Rows from block 5, named by matrix and row number. Each number is 128 + 24 x the weight over its row's rms, rounded and kept within 0 to 255. All counts start at 0. Numbers have three digits each. After the name is the row's rms in percent of the matrix's.
# convs0: reduce pointwise conv (model.blocks.5.convs.0.weight, 80x336x1x1), inputs 192-239
convs0.0 095:141112137153131132135173155167121111105145126136133153067103182107112141141122120097134090119111161119178110143113129120133117106144093192095126
convs0.1 101:108130099137140162107130150123134138138139118145143136094117141152198208144128163120108139087117133127136110165142158123123139146154157145126121
convs0.2 096:091127121107142111109096074117172124114122119146110126135095104102139129140103148097122150112098143090179137123081087149101155140102066133081100
convs0.3 103:125109115098134077171165158127121131098085093131109119083148114106105124152115120154131134089088118148107113145126175117122121136135122087157166
convs0.4 087:119105134121101103133125099143122127145163123102122113113153124132129140113136122099128160093087116176129132107152139122123139132175152104142116
convs0.5 101:113092138062111130073114115147173136126086120167117138131170087128143131100098096187089162141100101126146135136156085114128151085112136096086127
convs0.6 100:150111127120122138173156153112163125151130118188119121113141127133120104072140097152143129136124100123145111126138173146114155133161179153157110
convs0.7 093:141085107061138069150117157155094099136118150142115124131146112138107151090136130139148136135119143149192165145149127122114121119103146154103161
convs0.8 091:113126136090088139130115127128117137117110122133105119161120154108104113123135118093099174112132167128157153092137104148140134106097124105146150
convs0.9 111:118148101144131127112113143137115092133115130152158113137078179160142148113117172146129157117141122139100112121088062125137137131104103102146137
convs0.10 096:132075131082087173143148131211132125120125149155130149175127148140110143142105101114124102113101116148113111112123154116124136120150124111137132
convs0.11 103:187169116117107097147144111091138144127118120094112119127111133069121135103140171140096146114108128106117122125089142121144103165135144099094104
convs0.12 100:082137117085125139155139066169084139131136140101136118125133133120119125144148118088131171098131118130091095113138161095129113147155164098177139
convs0.13 094:094083085122136104116113105174142112143127123191081121126115106143104130171115103125135157119113128152121114144120126116141125104118128138155131
convs0.14 092:116107115043109088127114142127130128104099124110132117114173142143119126152134118143129094100118114134111136140109137085126101143121115126072110
convs0.15 115:093109103126093153152141099126114124120112123116139144136120156133111149118128144105106096085113136156113095102108166110107149152132167115140109
convs0.16 103:090162129124122093096135074127110127099146089101098125124112086147137113095140134121095126125100128160105105100122113137141137126095121097103146
convs0.17 104:120136118127109154101127162143125097079101098122105131110098129132096132097129119124092115093114142141121139126090126118103144111110128144105158
convs0.18 095:161135131141157113118155107132116118110146099122097093111117136135140167136161159087137119147140159130089077147102109150150150133110101120129120
convs0.19 107:108133123092131136135138054094125129114127134103119151123116101079141141110135112093103137152118118128114146095106126136104146096149110161097122
convs0.20 104:108138105102134122097158112108094113111126104074124112080131100097140170124114121161120112078108155146109099157130160105104140116145098126091103
convs0.21 105:130119145062137111136131177118113134116147134143128132115156098126130127091097165125139084126093126155161156132099085131138096137149079098107161
convs0.22 123:141107109151128152107104131137138123142111142134134128123157156106141130163143149140116118112138088155149133129197102127105094107131126157170137
convs0.23 108:174107141177131116105130129123139094137146127175145133132135086143137182125110160124106105091119154094099123169101123153107121180155136145107085
convs0.24 095:131116146140108120113136125105105139121163147175132189138109135173150116137087120137074118156075114125132137145157109163133153092097109108084157
convs0.25 099:128120152127133128181138218127078114126118098163153106136106134130165148131088102116142123097144156135105105124102144113115137149140069129141091
convs0.26 095:141107129091134116135156120135111147116179093111145113159143093116136089125133146122163110119135127114067117126139135146134122139121123121156138
convs0.27 094:129108099117123131150114125091142120116159136103165151097121104121134109114138102086145166046102150146128133124107138152120126145139127145163145
convs0.28 106:115164149081119094104108146145114118119121092141174132158123144151204126103162123149108086097169100099175129132101131112151123126112115109123144
convs0.29 092:069139135082126164116128135111118078100132130150141107130100119121091135146143113137109135138121113134094132138120144108152142136098119120111122
convs0.30 103:164092150105123139123102136133147185108162109087151126168111133121081106085122112128103127135109152143128098170110128153100107135109194104102128
convs0.31 095:134142140126118106115097091133121093083137070131136121136116120126152099114154100106089106080123120133134120135101160134139127113129132112124116
convs0.32 103:087116129116133135121102153171106125109109088133110134065132133142190138146097129195128117109113133150122121127092104129152091109095130132112132
convs0.33 087:127122141128125113115101107104135171133119122139098086172118162092130092117095163184133107087100125091134144121148118128094142122102099111137221
convs0.34 106:073097139129123121136153106099127123091168107169117148125178163141114109124117095145099098091111114145120122138111159101127136121145120085156079
convs0.35 105:145136101111152127117077106114152089143134150091140102114116118098158128135092093209097134130132127135075112113126117105128135148105118088138117
convs0.36 101:123177139121131152108099111097145136143166112141166153096059108113162166150100149106134133100080149150120166138151075123145133125120123136114135
convs0.37 094:127131140139073128129115185155097137107137137095117101146179144116087127122133108096088110142144088165142124127085132150106127126142125129160108
convs0.38 105:166124095134112101127136128101149126123134095115150100121109100139111148104137142155102128126167128130151129172087109116119138125116146121118140
convs0.39 095:133115098125100060122092171125119146113148146136140087147114166088138139123093115127159125127134105112088147118119124134121121143127113137114140
convs0.40 094:145111120140114125122160117116094151120112147112136150094157113122122097132135131169124123199120132133098148139086165099146124129129172130136130
convs0.41 112:162164101183121161173149134069110107109129103139130093118106160101114180129109090092127079110119168110104130147146110156115102136152153143125102
convs0.42 105:113151144103131130119092110119125129130097157111137136106078112123102117160112153131108108110180150108123160127203097109134168140104115132124124
convs0.43 095:131127148102123166152144116082137129112133129108071123126131111115123121125096164112128143076113137127135154147128155124134126117135106102120135
convs0.44 099:090097157117133094145098171123114090146185112164138109139163147114124102142088130115141112094129133134126186115121110098160120138119137156112125
convs0.45 103:100152114134130148131127123124121207169117182113145115107133101137153156118140104122095143160140126116103120101187145119129136146103142122100151
convs0.46 093:093153126123124191167113172131144147149087134142096120112143122180158079110122147163137155126129102147141133138157113111140108112178127126103102
convs0.47 100:173126148133128120130097183131152130138141094093132098119130159090135135126138134142122114153149136106155160140144169102127139100165113134129129
convs0.48 106:117092135102159127169166087083126145158130126114153130114158093121159163125131116106140131103137169086139149126088163123145094165136106114107109
convs0.49 102:128123160128113132121133119143176164137118139130099143160112080113109141172088115140136119119105136133140110147130171120147163100120105159131126
convs0.50 101:126102109100125113138116113148131110135144146139125174167130149104085140148121126075157099137164119167132106126116083115082110108133131162156127
convs0.51 096:116153153119166099128132132115145129144111165096161126128106145112120112168105163089126120154139155109123081102161099126159099160111101123111130
convs0.52 107:108121137167142115083119108128115088117119116142126111143064071159185139124089174156110105138160139085073130170130136129124127166078145123095156
convs0.53 098:114186097131139116118100129105131142143178115181154115153169111084152145142128120124185112105124103088072146118134111136111107126158113137120147
convs0.54 103:124053110098103097118091120144084117118154094106119167085120081132112093129137102140141127137120133122129116148099109136121153159106138129141102
convs0.55 092:142164112186145099132126127115115094135120136139118141105104105112111090109132148138147170141130115083122133181138139200106138164146109170149075
convs0.56 092:116102141121119104101116114163084121153127109155086125087165100079111143130161102151132169105133152153153125105094118149102136100116121129110102
convs0.57 095:159155151113139118108108111152117126144166122150146129167109167136122145121073106096204107135126147121102192115086123144110120127101149133090128
convs0.58 096:143151112134124115102160106123167129113134153119158132146113093131102118122129155079106117163150121131124122142103131160115126138171087128117114
convs0.59 107:096087113097122102121142138097125149158111119120130125118111160113106099150163109142133114102123145151091148104117163144099138113130093136137072
convs0.60 089:108159135193080143142123108141128166118113134147165169148137069111096117133131159097126144131154169122144130088113150160104118151133185137178091
convs0.61 109:153098099162113087116097109172103144127124127120131100116098099141118153111126074109107138155145108188126090158108143115108136138121143096096116
convs0.62 094:102140152172142152145107100092136151122104109150128144144112141153180150119173115138147096119135102124171120122155123164156172134129146103138162
convs0.63 095:094116109151130105145088132124127126124139135177128120136172093121160098127100103138138115129158132130049141112101156145153125118130141129120155
convs0.64 103:105136123123137183137110129136172145141157129116125166140115127149124111121112154122171099137108140106102161120129099106123146127151147162113147
convs0.65 095:169159145101113138092113118184133117161114123109092135151113123082118122130128103072117137164107131131152129121113143156123176122140132156161145
convs0.66 097:150152115151145123105119103148138122120096125136168142086160121141140178138163161115117115115109152142096166110151101096140080155163120109097137
convs0.67 098:130137112139126125100134135113126108159102187123145146099150144103113144111158154084102121137154105104201148139135168141116150116106146147132133
convs0.68 095:147080137106138110123151135095142126132093126106149155095103110104150142133147142111109143110151090108166107167126152075132114165140098141159151
convs0.69 115:137109143108119126119141117144072096120106110116073074136148109117123133130097083143103116122100109135136089104136160102125106123129139102109104
convs0.70 108:117136106117126091125126076114143095130168122113116122083111095114101096140127091108082106150117124093112121141115125085168151114126079136082162
convs0.71 114:145147119148119126122141157124095120140150146144129138106136133072103114123115106084159161150154163096154140139132163111108118150100092115098124
convs0.72 091:104126109142120104107127137104121128142142135093136112139127151068073087123110132138155168117138137158159112095151182127146113145089145089119105
convs0.73 092:125204128122146191172111144122152116121134086138100122124128117127105124133133140149093118109170140106141158118117141110153140121144113156131146
convs0.74 089:155160102113143094152115143159114126124126102137114173170131131131108136122094138127171102136137088150116131150105116159102133093127104126179175
convs0.75 105:130136101193135140177149174129120143123146144078085107095106124128147076146164108117125149104112145128146108138087132131114146109099099096155136
convs0.76 099:081110126118158138147106168139142120161124126123099154140180125079157134138177130149112098127145105147115184117141070120119095136157118112145166
convs0.77 101:159097133178150100079118104147140136120127140162096113149139109147147101108119141163079139114127118164150125113133126123156135121135104125177152
convs0.78 100:103158141136213131115119177139101153137111129137117125108132115088115128137139109123128114107129122155193146111134139160157136149080125106113122
convs0.79 099:068148118106128117112119130124106127116132103102147093112125078111138137123137161121137146100154171109096151120140134061118133169137120103124139