From a checkpoint of a small image classifier.
Model: 2.71M parameters, 48-pixel images, activation hardswish.
Training: soap at rate 0.0017, 7400 steps, held-out accuracy 80%.
Data: trained on Sentinel-2 satellite tiles (TerraMesh), 145000 training examples.
Rows from block 13 of a small image classifier, named by matrix and row number. Rows with one number belong to one channel. Each number is 500 + 40 x the weight over its row's rms, rounded and kept within 0 to 999. All counts start at 0. Numbers have three digits each.
After each channel's rows are labels from the 100 images, of 14848, where the channel reaches its highest value: "strongest on" is what is common among them; "lies over" is the class under the peak. Only what is clearly more common there than usual is listed. The data: Sentinel-2 satellite tiles (TerraMesh).
# convs1: 3x3 conv (model.blocks.13.convs.1.weight, 144x144x3x3, each kernel summed), inputs 48-95
# convs2: expand pointwise conv (model.blocks.13.convs.2.weight, 576x144x1x1, transposed), outputs 53-105

convs1.47:498480519482549474493492457471435556514548497531543499496460515489550455514493530477467517462496560527520536459540471512515516476494502557488510
convs2.47:554514549512477460523480463552458567559551479496527524456583556528548433529468494518510491523464455473456478515516549574508508530589583526548505453528575546491
strongest on: main land cover: rangeland
lies over: rangeland

convs1.6:488461495495455483487474491523458484498521511458486578415467449471429463470471509499518464534490543537470524542542498506538497446553533492483579
convs2.6:471431546486517507458508500470514499448473478549387436477489479515437508455517531464505448476499549444547410468525510464457479499444463452525513508554589524547
strongest on: water; flooded vegetation; main land cover: flooded vegetation
lies over: flooded vegetation

convs1.40:547459535473536547523473405488463528517517546461534472552467527518504494472545509470432467434510624474519512591525436540588563483522527547529533
convs2.40:569530478519459527501467480463543519548466474614463505575524514535522466534470473450522597470505483487473449426496379501545553537491488494523473470557448505518
strongest on: main land cover: rangeland
lies over: rangeland

convs1.75:536532574605572589536513477560470530469527481489529515580491538529524532498442512478477453518546514549464494479501417497503509470456455501528492
convs2.75:454479487426444496456502541479547460452411451456463524464469466513475554489480440493483469530476481534473462532472479482525554545479435553486469459427419514452
strongest on: snow or ice; main land cover: snow or ice
lies over: snow or ice

convs1.125:500460504488508491505505571492527510526462479505474451510539543485558540456509475514577512475537515467574438473521582524425466466501486514516476
convs2.125:462455475525493503473474430509519568517596533475507521470571471503446483460476503446479458451522464409518460419444469594464531511562462474497474532463489556538
strongest on: water; crops; built area; main land cover: water
lies over: water

convs1.110:503469469498493551494432520485432496448507500462547507465443459494515482420545551540392463424531436456537451548510495467471478502496465525534549
convs2.110:527512507510488503506458503476537503445491568477420467509519533499525500487472481492548457520523550562523479462561505498533506489417519519439504491452500541476
strongest on: snow or ice; main land cover: snow or ice; flooded vegetation
lies over: snow or ice

convs1.143:467478496486516479468515441504460575459486436437468467480429523484456460505511482439535433518528483418443458423470468560450482455505491518508474
convs2.143:540500394456432465532454511504443482488491521541483558508544501458466475524489517494438430532485532486533469447556478497577515523505532467464528488554478524520
strongest on: bare ground; main land cover: built area
lies over: built area

convs1.124:512502518459483491496477517470498499463498480520506518436480424531472506493511507531482575402460413581420525560530448528490587493451460472541524
convs2.124:500451507492479500467516509463519473518508528550464501491494459550511516501521446458510545529477491504553585445473428548447514517500476393493590513548541582473
strongest on: snow or ice; main land cover: snow or ice
lies over: snow or ice

convs1.95:471462445430490521476452463498482441484529521486468654430517473489484470444510515552491505479522469472486497521528489522555560426527496498497520
convs2.95:525451440494535477537511511477441517416485529496509485470519570457599484509482475584498500535463499487543447551468511554654488515459470505592532415503567468530
strongest on: water; flooded vegetation; main land cover: flooded vegetation
lies over: flooded vegetation

convs1.117:509521524544611533518532478441520514518531522592551453555579530558597428496542528515448464454541512517507487496495473532510553511510511518532528
convs2.117:563508508443530520545499544462509502548376509568457442480490445507434507522526491491532472510528515473488526442496477502465470584493440472441505500484499455506
strongest on: snow or ice; main land cover: snow or ice
lies over: snow or ice

convs1.71:452444467463465431483534466464448501577454469548477476453535481535505475494533555491499536516463500488534463563517529399487491512495556456483487
convs2.71:452481460478478478457487474578459447394481518461504452487432469557509508560467440477514478490530535478455504430433481455467430484436492506472495498515548455463
strongest on: water; main land cover: water
lies over: water

convs1.73:494460465510477494508422403512457419491524456376498513508457451409484525556476462524446541533523586532521532494544493539487495538497491511488481
convs2.73:467443454587548470466502492486541427526546484479417547519513556500498480537473549465465527531543563486496469428432448587534494506472487512462466598445471525513
strongest on: water; main land cover: water; flooded vegetation
lies over: water

convs1.109:450483566483494477476494456442534563540458463528480497531532524458465452529489482461478463471585519443517476500513454542520456494439508488452486
convs2.109:537461433451490581542437526493522557509509443399461502496413449484508519460527561548458520498471486470495475504489408551493562500614467485480415481438490486451
strongest on: water; bare ground; main land cover: water; flooded vegetation
lies over: water; bare ground

convs1.17:529426454468443522445566472482468537524438484535535476476463527482449451504472491523513445527535521444494510540485483498522531499486507491524484
convs2.17:523477513446534488498532496568458563521418501581506437502474518549552550481503438438482522437463501548474536472486497500504484463430540507502561504523511472445
strongest on: main land cover: rangeland
lies over: rangeland

convs1.8:539408576536497539551538460486539551499561541489543525515536517514479497500558530503504550498494542556567523543499445441536541510466487557550525
convs2.8:463475526449491500456575508531522599500465477449432523500528543422502492529495401478509495473499474451484461514427513534491525516510449513493461479485500509532
strongest on: snow or ice; main land cover: snow or ice
lies over: snow or ice

convs1.114:491412562466488478491486443506425537527519471510481507445547475426459470405469497459467458418559492479569433528526448511465471490491503515446493
convs2.114:513490477479505502459399433441533561489542519514558507457522473551480507451478478452511494468476511511481486510448573457379515525525478422471474483392520380488
strongest on: crops; main land cover: crops; flooded vegetation
lies over: crops

convs1.129:479543484493591502474464511487485437535466453491498474518390501524498471523506582454556507449510477540461465487558514534504488430413438493503528
convs2.129:480482470436501510492421495508436425442495504504456522523411571493521509494594551533565512497516576473540464467495537578451500443551547412414514516510451477512
strongest on: main land cover: rangeland
lies over: rangeland