From a checkpoint of a small image classifier: 48-pixel images, 145000 training examples.
Rows from block 13 of a small image classifier, named by matrix and row number. Rows with one number belong to one channel. Each number is 128 + 32 x the weight over its row's rms, rounded and kept within 0 to 255. All counts start at 0. Numbers have three digits each.
After each channel's rows are labels from the 100 images, of 14848, where the channel reaches its highest value: "patch colour" is the nearest of a few named colours to the mean colour under the peak. Only what is clearly more common there than usual is listed. The data: Sentinel-2 satellite tiles (TerraMesh).
# convs1: 3x3 conv (model.blocks.13.convs.1.weight, 144x144x3x3, each kernel summed), inputs 96-143
# convs2: expand pointwise conv (model.blocks.13.convs.2.weight, 576x144x1x1, transposed), outputs 106-158

convs1.101:184148139147107107138112164148067114108175086157172151096193106089154142161148123149161140160101167167125129162173156110156146101086175123176136
convs2.101:153152129061124132117069168073122147122101131146125158166114112034173085115116188124172087140133132129147071153119189058139110093108166120099122125141111038102
patch colour: pink; white

convs1.3:062101121115152143124105115127129157130182156113092158166054123112140123188088153130191101107124146127130142114093102127118136094111147062136152
convs2.3:129129123145119100088163116116153167144161188136097124072149103091101098153128196118140174179149119126136121125104118101115163147092164085139128131194126190153
patch colour: grey

convs1.44:145150093117100128099156083161162080085214107077137140085178114125113120119114159188080157086103144126134122150105159120135118100127126150127168
convs2.44:074178113184100104141152131118124069147181177208190161142151125145110155128121099158076129101137180170146119117080212181094162077146143185123135172155141133157
patch colour: black

convs1.63:110124125188156117153095122162131174102113121154152131113165200139159117083186134143181139171104167163175103189188109123181166113101142091136166
convs2.63:138131110105134131136075136168190145092106076131151162110152095151116145196083130125150094131107145128110114174098120174100108127127118107186160162125155144189
patch colour: pink

convs1.43:135110100134148105135118100103155150088129154130094113140125129112143089139132125079127120138120131121149149148121127136108188120137093108141118
convs2.43:125135117118097155104123150083109153116088194146179170114134160119084177131106166133155176151118083146106109098055122107134212080113109100107129132158117114109
patch colour: black

convs1.59:095171151144137180129081098148148144157190099133059127145085120108104148143073192168144147093052084117080083119103089106096126085079096090116049
convs2.59:106131141151180151172141103171164180149183199110144118093192139102167061189125140137197102072101133146155149146165115131082146138140078121202161138135112142134
patch colour: black

convs1.75:082180181096086088109093114153140090162106152154196146157128165140145183105134110144119138194160148163084145129155152171161173130158174125147154
convs2.75:115116114139085106130134127138105144086153120102142124159078141144076095108159105118100119142103117149084107076056156108098079121147183141136093105125142077165
patch colour: pink

convs1.102:190124077145096057067125141119127112061126146083075128140154107159134132130119120126115172098116143107127147121135198094110113111171130202104168
convs2.102:127095095051104138158142121107102122103124100106113153138111121091190115099138110191122139076128116127088159093108205136114162092146135101153112078173109140142
patch colour: brown

convs1.100:150144114129127071123112160172105133090109153112149062130124096118113149106149084163137131152158163155133186145179176112178165159121179132210175
convs2.100:166109122135130152093101123115138126081114128140142157208091107133131116122128139163120060123127164132142109125134120127104192168135120125103156112035147063098
patch colour: pink

convs1.133:058184132177087142084103079162124146125104141152127086113091166112090125054115168143078070129125172157122107120130143093118113133135143081127119
convs2.133:137161168129096132129120138105096170090152140127171116063141090150170096205099113147134107120152125146115092146066127182132160139095167174114097169082133145145
patch colour: black

convs1.50:098133091126085197111176130104115159224207115213144156102123198078130110146126193156111077092099114112138112096094109144097088125113110087112115
convs2.50:097106174104117140215090148066124113139126169128169166132139171177119151101134136149125116103087135104097103134107157138130144249142113161101188186089175132106
patch colour: black

convs1.23:081155167165168091124081096158132103058130171118104087159121130104104161093132131117117091152116132140116185150161125111140148105151153118163154
convs2.23:152151134000164149112060096075136139135093082147112156103089121046112133171115113147139085114123145139137154148112117116144102089145096150125160136081153057143
patch colour: pink

convs1.51:150094080131184171136173140085155152137112107072111110117108117106116087142126057142143138087120097097169098121077138139080113167156086147085110
convs2.51:094126086116168115134144165052160186130141171131162105154177123104062150134143164109138066172100135077122101138051071167136194159087143077131062198159087111128
patch colour: brown

convs1.37:120103101112155181111178097078106209124131088170103081112068150094121113119129089115108095080151113087192142118068148127073139197165093139089097
convs2.37:152118160106125048137121198149099135132163217097104096171045133168123150128085096123115163146081165133111093122148110135133136187186148134146154158122173126117
patch colour: black

convs1.81:133184127140053097098127159160078103156140121205186124104156141096130178103153163144072105159112088137080113134167124135162083107130138142134140
convs2.81:087112107155141182141078182061131113136113138114110134125130136101117125143223092087151193097135189109152146115119105098119163230091146101122124086146141095157
patch colour: white; pink

convs1.132:119116151149121037149088121144135107117116146146137140148177146134167134132180171056107109148141162174071174138170118130153121123145167097176166
convs2.132:158139138045070075135118142123136129147106132062098125125074127027105103118142105143173075102163126116160146128162110059141123144114066192111146121069153034109
patch colour: pink; white

convs1.94:145101147087158140143123168113093125118171101117137126157124079092198109134141144132238126132140150096114141156120141150127156114098142119119141
convs2.94:103125161202162128135160132148142081100133098096074164123109138128087109089149162112192100137139080133153125101126104137133097136100145111052096129153086140119
patch colour: grey

convs1.110:180148171127097134162079086160126124151119119143110130159211108095105151151200150067148169138144096099083131143112112126129131113079123135145165
convs2.110:132158097093171186102202155123106064130150099171090070137128116122127184093169108094155179132115128176146166116117111150118123150184157135136132118100095138099
patch colour: white

convs1.121:092173159128111084143091114153085094174145171131147132147139164140174177121170149139169106139148181146076106101139143109172130081118156062155162
convs2.121:143147121158132132172169127086138116105114167164088076114197119156134116155160103164135149072151093151149144139116179137123079123160090111125101098132092099106
patch colour: pink

convs1.41:095134112095118126131159155111069154140117081110126110103169128091137079132135196148111107165122173147125131118119074118151114104134136136133201
convs2.41:170143152155159167121107135159179068118089111074107116157114164114095168094100118131037117130172116154131085150137119131149147113131148180123117136112079144110
patch colour: grey

convs1.115:119130143141135091136096153161103146195111072180155121082160119124136115060147137111080111174171189196064108167173111170205162128153178114189146
convs2.115:106133170065147040160107123179151127086076101125134137134104096088151107156115132136165097110108079113071167117067115072135141110153090110141105078125139103156
patch colour: white; pink

convs1.57:067112082097092143071135154135155127103143129080096126081139070137131065090126106112085163092112149084091091080156091123089120108118109099086113
convs2.57:125131159090157117179063137114113148151128109102159129088213139143109149189152133123147141114104095114112104170111179078127092125120123123239124082142119089167
patch colour: pink

convs1.111:074134154115095122112102164163097096173156110136160170103137078088138161077137114138152085159113184188118112120146137135188138102139136089149150
convs2.111:135122119091128127103079138106159134149142099147133144161120166061088092152157134134140119130127114098107102153112105052150101108118120107152180132142102111131
patch colour: pink

convs1.1:147143162151096093112113103174121126119098125157150138123185137121140149079141098103084145169096166198120111168213144165191171082103181129198142
convs2.1:135115131088150159152175125072087106109142147129135169103088128105124100111173119156094141105165048135101168102120174053141146094153074115061131127144099058122
patch colour: pink

convs1.56:120122109148110101131110130148137119107101163138134210135170165150177154138125079137109122154083182182093130171164197149152162090108159141184138
convs2.56:098148130077153132191051113120173122166155125130109138112118124115161120187107101114123145108121170134086147216080128112101113117109156117164131087140113073163
patch colour: pink

convs1.31:122138224091134093102110078152135122133172154111132156154151146151155179158100137092166141173111159187093174173190154084120186077111169136155132
convs2.31:139160110019114110140103176136154129149148208174140108078098141049162179136101112140132159107121106142140078172117148046103079122145091121094137156155193090097
patch colour: pink

convs1.67:137147091177088093128128154113132099118086100130085131069089114114125097061127183101066101126111135134126141164166187147109122159158161154164152
convs2.67:124105119028159110161067126140095147161122088092142157135137138086149100206093159123110139126127112137141172159169128059148152103155116131165145121141097077180
patch colour: pink

convs1.53:122073143104158179174151149096132171146147065136106096115067095142140107153095080164188145112156142090172163085099123165090155159160100165112182
convs2.53:076115131168138129183128111149181093103118124086118140080096142116115142172139164149152106192081120112173167128128152190178135124201113154128094115109105214166
patch colour: brown

convs1.98:144128129141161097141091137128092141049117089077126108103170089124104128088129115101159108146124179154138146199150170190147115094082119142166183
convs2.98:081114089083128127178067088143106086117104108106147127152149132129151108142116135190057112125054133125107139082171097100084150131071094149119118140092076069134
patch colour: pink