A small image classifier, trained from scratch.
Model: 2.71M parameters, 48-pixel images, arch resnet_bottleneck, norm groupnorm, activation hardswish, depths [4, 8, 4], widths [192, 336, 576].
Training: 7400 steps, batches of 384, held-out accuracy 80%.
Rows from block 9 of a small image classifier, named by matrix and row number. Rows with one number belong to one channel. Each number is 128 + 32 x the weight over its row's rms, rounded and kept within 0 to 255. All counts start at 0. Numbers have three digits each.
After each channel's rows are labels from the 100 images, of 14848, where the channel reaches its highest value: "strongest on" is what is common among them. Only what is clearly more common there than usual is listed. The data: Sentinel-2 satellite tiles (TerraMesh). In brackets: how many of the 100.
# convs1: 3x3 conv (model.blocks.9.convs.1.weight, 80x80x3x3, each kernel summed), inputs 0-79
# convs2: expand pointwise conv (model.blocks.9.convs.2.weight, 336x80x1x1, transposed), outputs 0-83

convs1.76:189116241139158150148154153154129121131098104159125181164159120103077122086120123079126156096118120135150162055153168108113095108123126112115122105094160148112193107127149110093099127133149108171158113092060110123152200185148104106129118161
convs2.76:159145161138152135190114160096127156134098123137113149168103101062123125165205086097131181168202103098179205123123170132134130173184145126119158113089136101150138113161109128197150074153112134113120101104179124148123142141158125158127129234124127180169
strongest on: main land cover: rangeland (41); main land cover: trees (40)

convs1.73:142128115149179126118126117081093157132089109151123170074114113138111140073130067148196127168138080123118196100137125111154115152137166142147081121084137099184076235167145092117105107106145163158099096126165108083123136155157146124091172112
convs2.73:109154072104098115200130138139123172225117144140119122110169074084107119125132116175148097133127172113149125186128096113147174143155083104104129148153141155174085125079152095141101126132083113128112127152099183128100119126151183104102154092124148130128
strongest on: built area (79); crops (75); main land cover: crops (49)

convs1.61:103100088133137094105161121174158149146166186140087160118159126119146121132180211127118124113120131151153129131178186126127159130179168179153153155156155141136097132186091128078124113111214172114155124201082136136171107103169123176156118123
convs2.61:148185108163118104170116061160092147107123149160143118148172142154083146137131094153127100121093089112143138080085128095097080094134119150072101151124105169133155100112047109144083102160130155110135128151126155112137096120099154121071188055115112163094
strongest on: clouds (68); main land cover: water (28)

convs1.65:113134093117146105156115119174160089131127074125097096092109135098125130118140125188123119111098078107136125145126070159102139069083136068126069132098171129151138141093125133127137064119215090130101178147153097125151080075093089052144087149
convs2.65:150124129137158148092137138185037121176139142060097135150149097136104135089182177189114073091179123108123162137144117098105123106120126144148086085128112142147150111125171091130185111193149118111122111174127186101150101139125139121091108118124120158056
strongest on: clouds (36)

convs1.2:164107129110093157097137105120116165105129119146105179094107137176151114182249141128166077184141162122079125145100140111106158137179099144184136128142164094203150174109161093148136141150159141119157144125110151170138139079140126170173161140
convs2.2:150184099139146108109118122099135101114171137181168072120189154126077125106086117176134126150174149154058109136084112116105039098057149134132149148139128144117092180142112159148051109120153148139155119150167174142144151093116116108131100161177096135091
strongest on: clouds (64)

convs1.44:161151136154152132152104138168122088168146163164119077146104109099137136135165141127110120094119141097136161095123098119082108069112138089094133114101142207085135096121150242114163165113130137145154138094154128165139115148127142205225100124
convs2.44:080116104177165109139117057130079115117052168085132114122138088110118138136152132128093137109175165113176123101149076101129099164141133077113141105160110129111087151123150164107198157134121124159050162184096103118075121159112169121105118131092083063136
strongest on: flooded vegetation (36)

convs1.70:166120101112160142132182112187149169145111088162129138148153091132180159117120130184142115080098150103089188115203107106202139120143179128125125145117109111169091198112071154092083149127166136111154118136168124164168069114149127167124143091
convs2.70:115078068154155079182147121138123156135128156115102068144149118104119116110165126104103162128174177092142110149096129077164116101102160107123109137059096113140109147175090148115120092141104191087142116117053143176127113173146129141101113163152121124107
strongest on: clouds (47)

convs1.56:138111112205160106157133118097141114112042097102124119174142112105107139099073137085138127160122132118174165104180093129138082073157127098117076107134161143093101140144120158111123154151094167061074089126226130123103105105082131107106139096
convs2.56:134163089049183151182084133163135196138124135146138209114108117068125093110113147130136095134128157154144141110113099128133172112102121107152111110132122151120132158077152105158117115199136164138105136116087095138149156091121131162111116162196111078099
strongest on: clouds (43)

convs1.39:178120164111122105118188121179085133048131115139124117149118149162083098162194125067129092100105163208101103177061156135162135147094130127149127143116182123169145150142180132160142145101172088096089115111082119136086170096123107130144124138
convs2.39:177157131149136102143085121078069133082152103106185128117105143107138082139102098165093091142049117128133126176144144088092079189104117130081138149103176074102095100118117147149124136184175102125109158066143099113105149134128123158070135139116162052145
strongest on: clouds (50)

convs1.16:143058141140123096106152145071137129133179154124127172139152113123124142130087148114158168108066074102112115061127084100085091107139106079089140123094113156115128116168038124121094095122090112090114076086058104144146165177131150110172156115
convs2.16:148155111133132125183139153148120169129130165171155168105141127136125164113142134164139113109133146098110045117150056085079130094065120155101138149147196113062143080074093106097177205183157162083096167090082110145112089101125151118114093106110130173123
strongest on: bare ground (72); main land cover: rangeland (42)

convs1.25:054157174151124131161080184132128108115181102170143140055108049153112124152121110114130155179176148130118151134126135079094159098104077158123127138128103152141148098121116103079107061078138112120145152112083100156166161142092072172085151130
convs2.25:111140159118168200152170143138108130179117164148148152125118147114157134148113163148136136169091101118109061106207117216195170133144100135193098110162166146069145072119149080168175134126144118089116094118136131108107109111093100116085128092095163138150
strongest on: built area (62)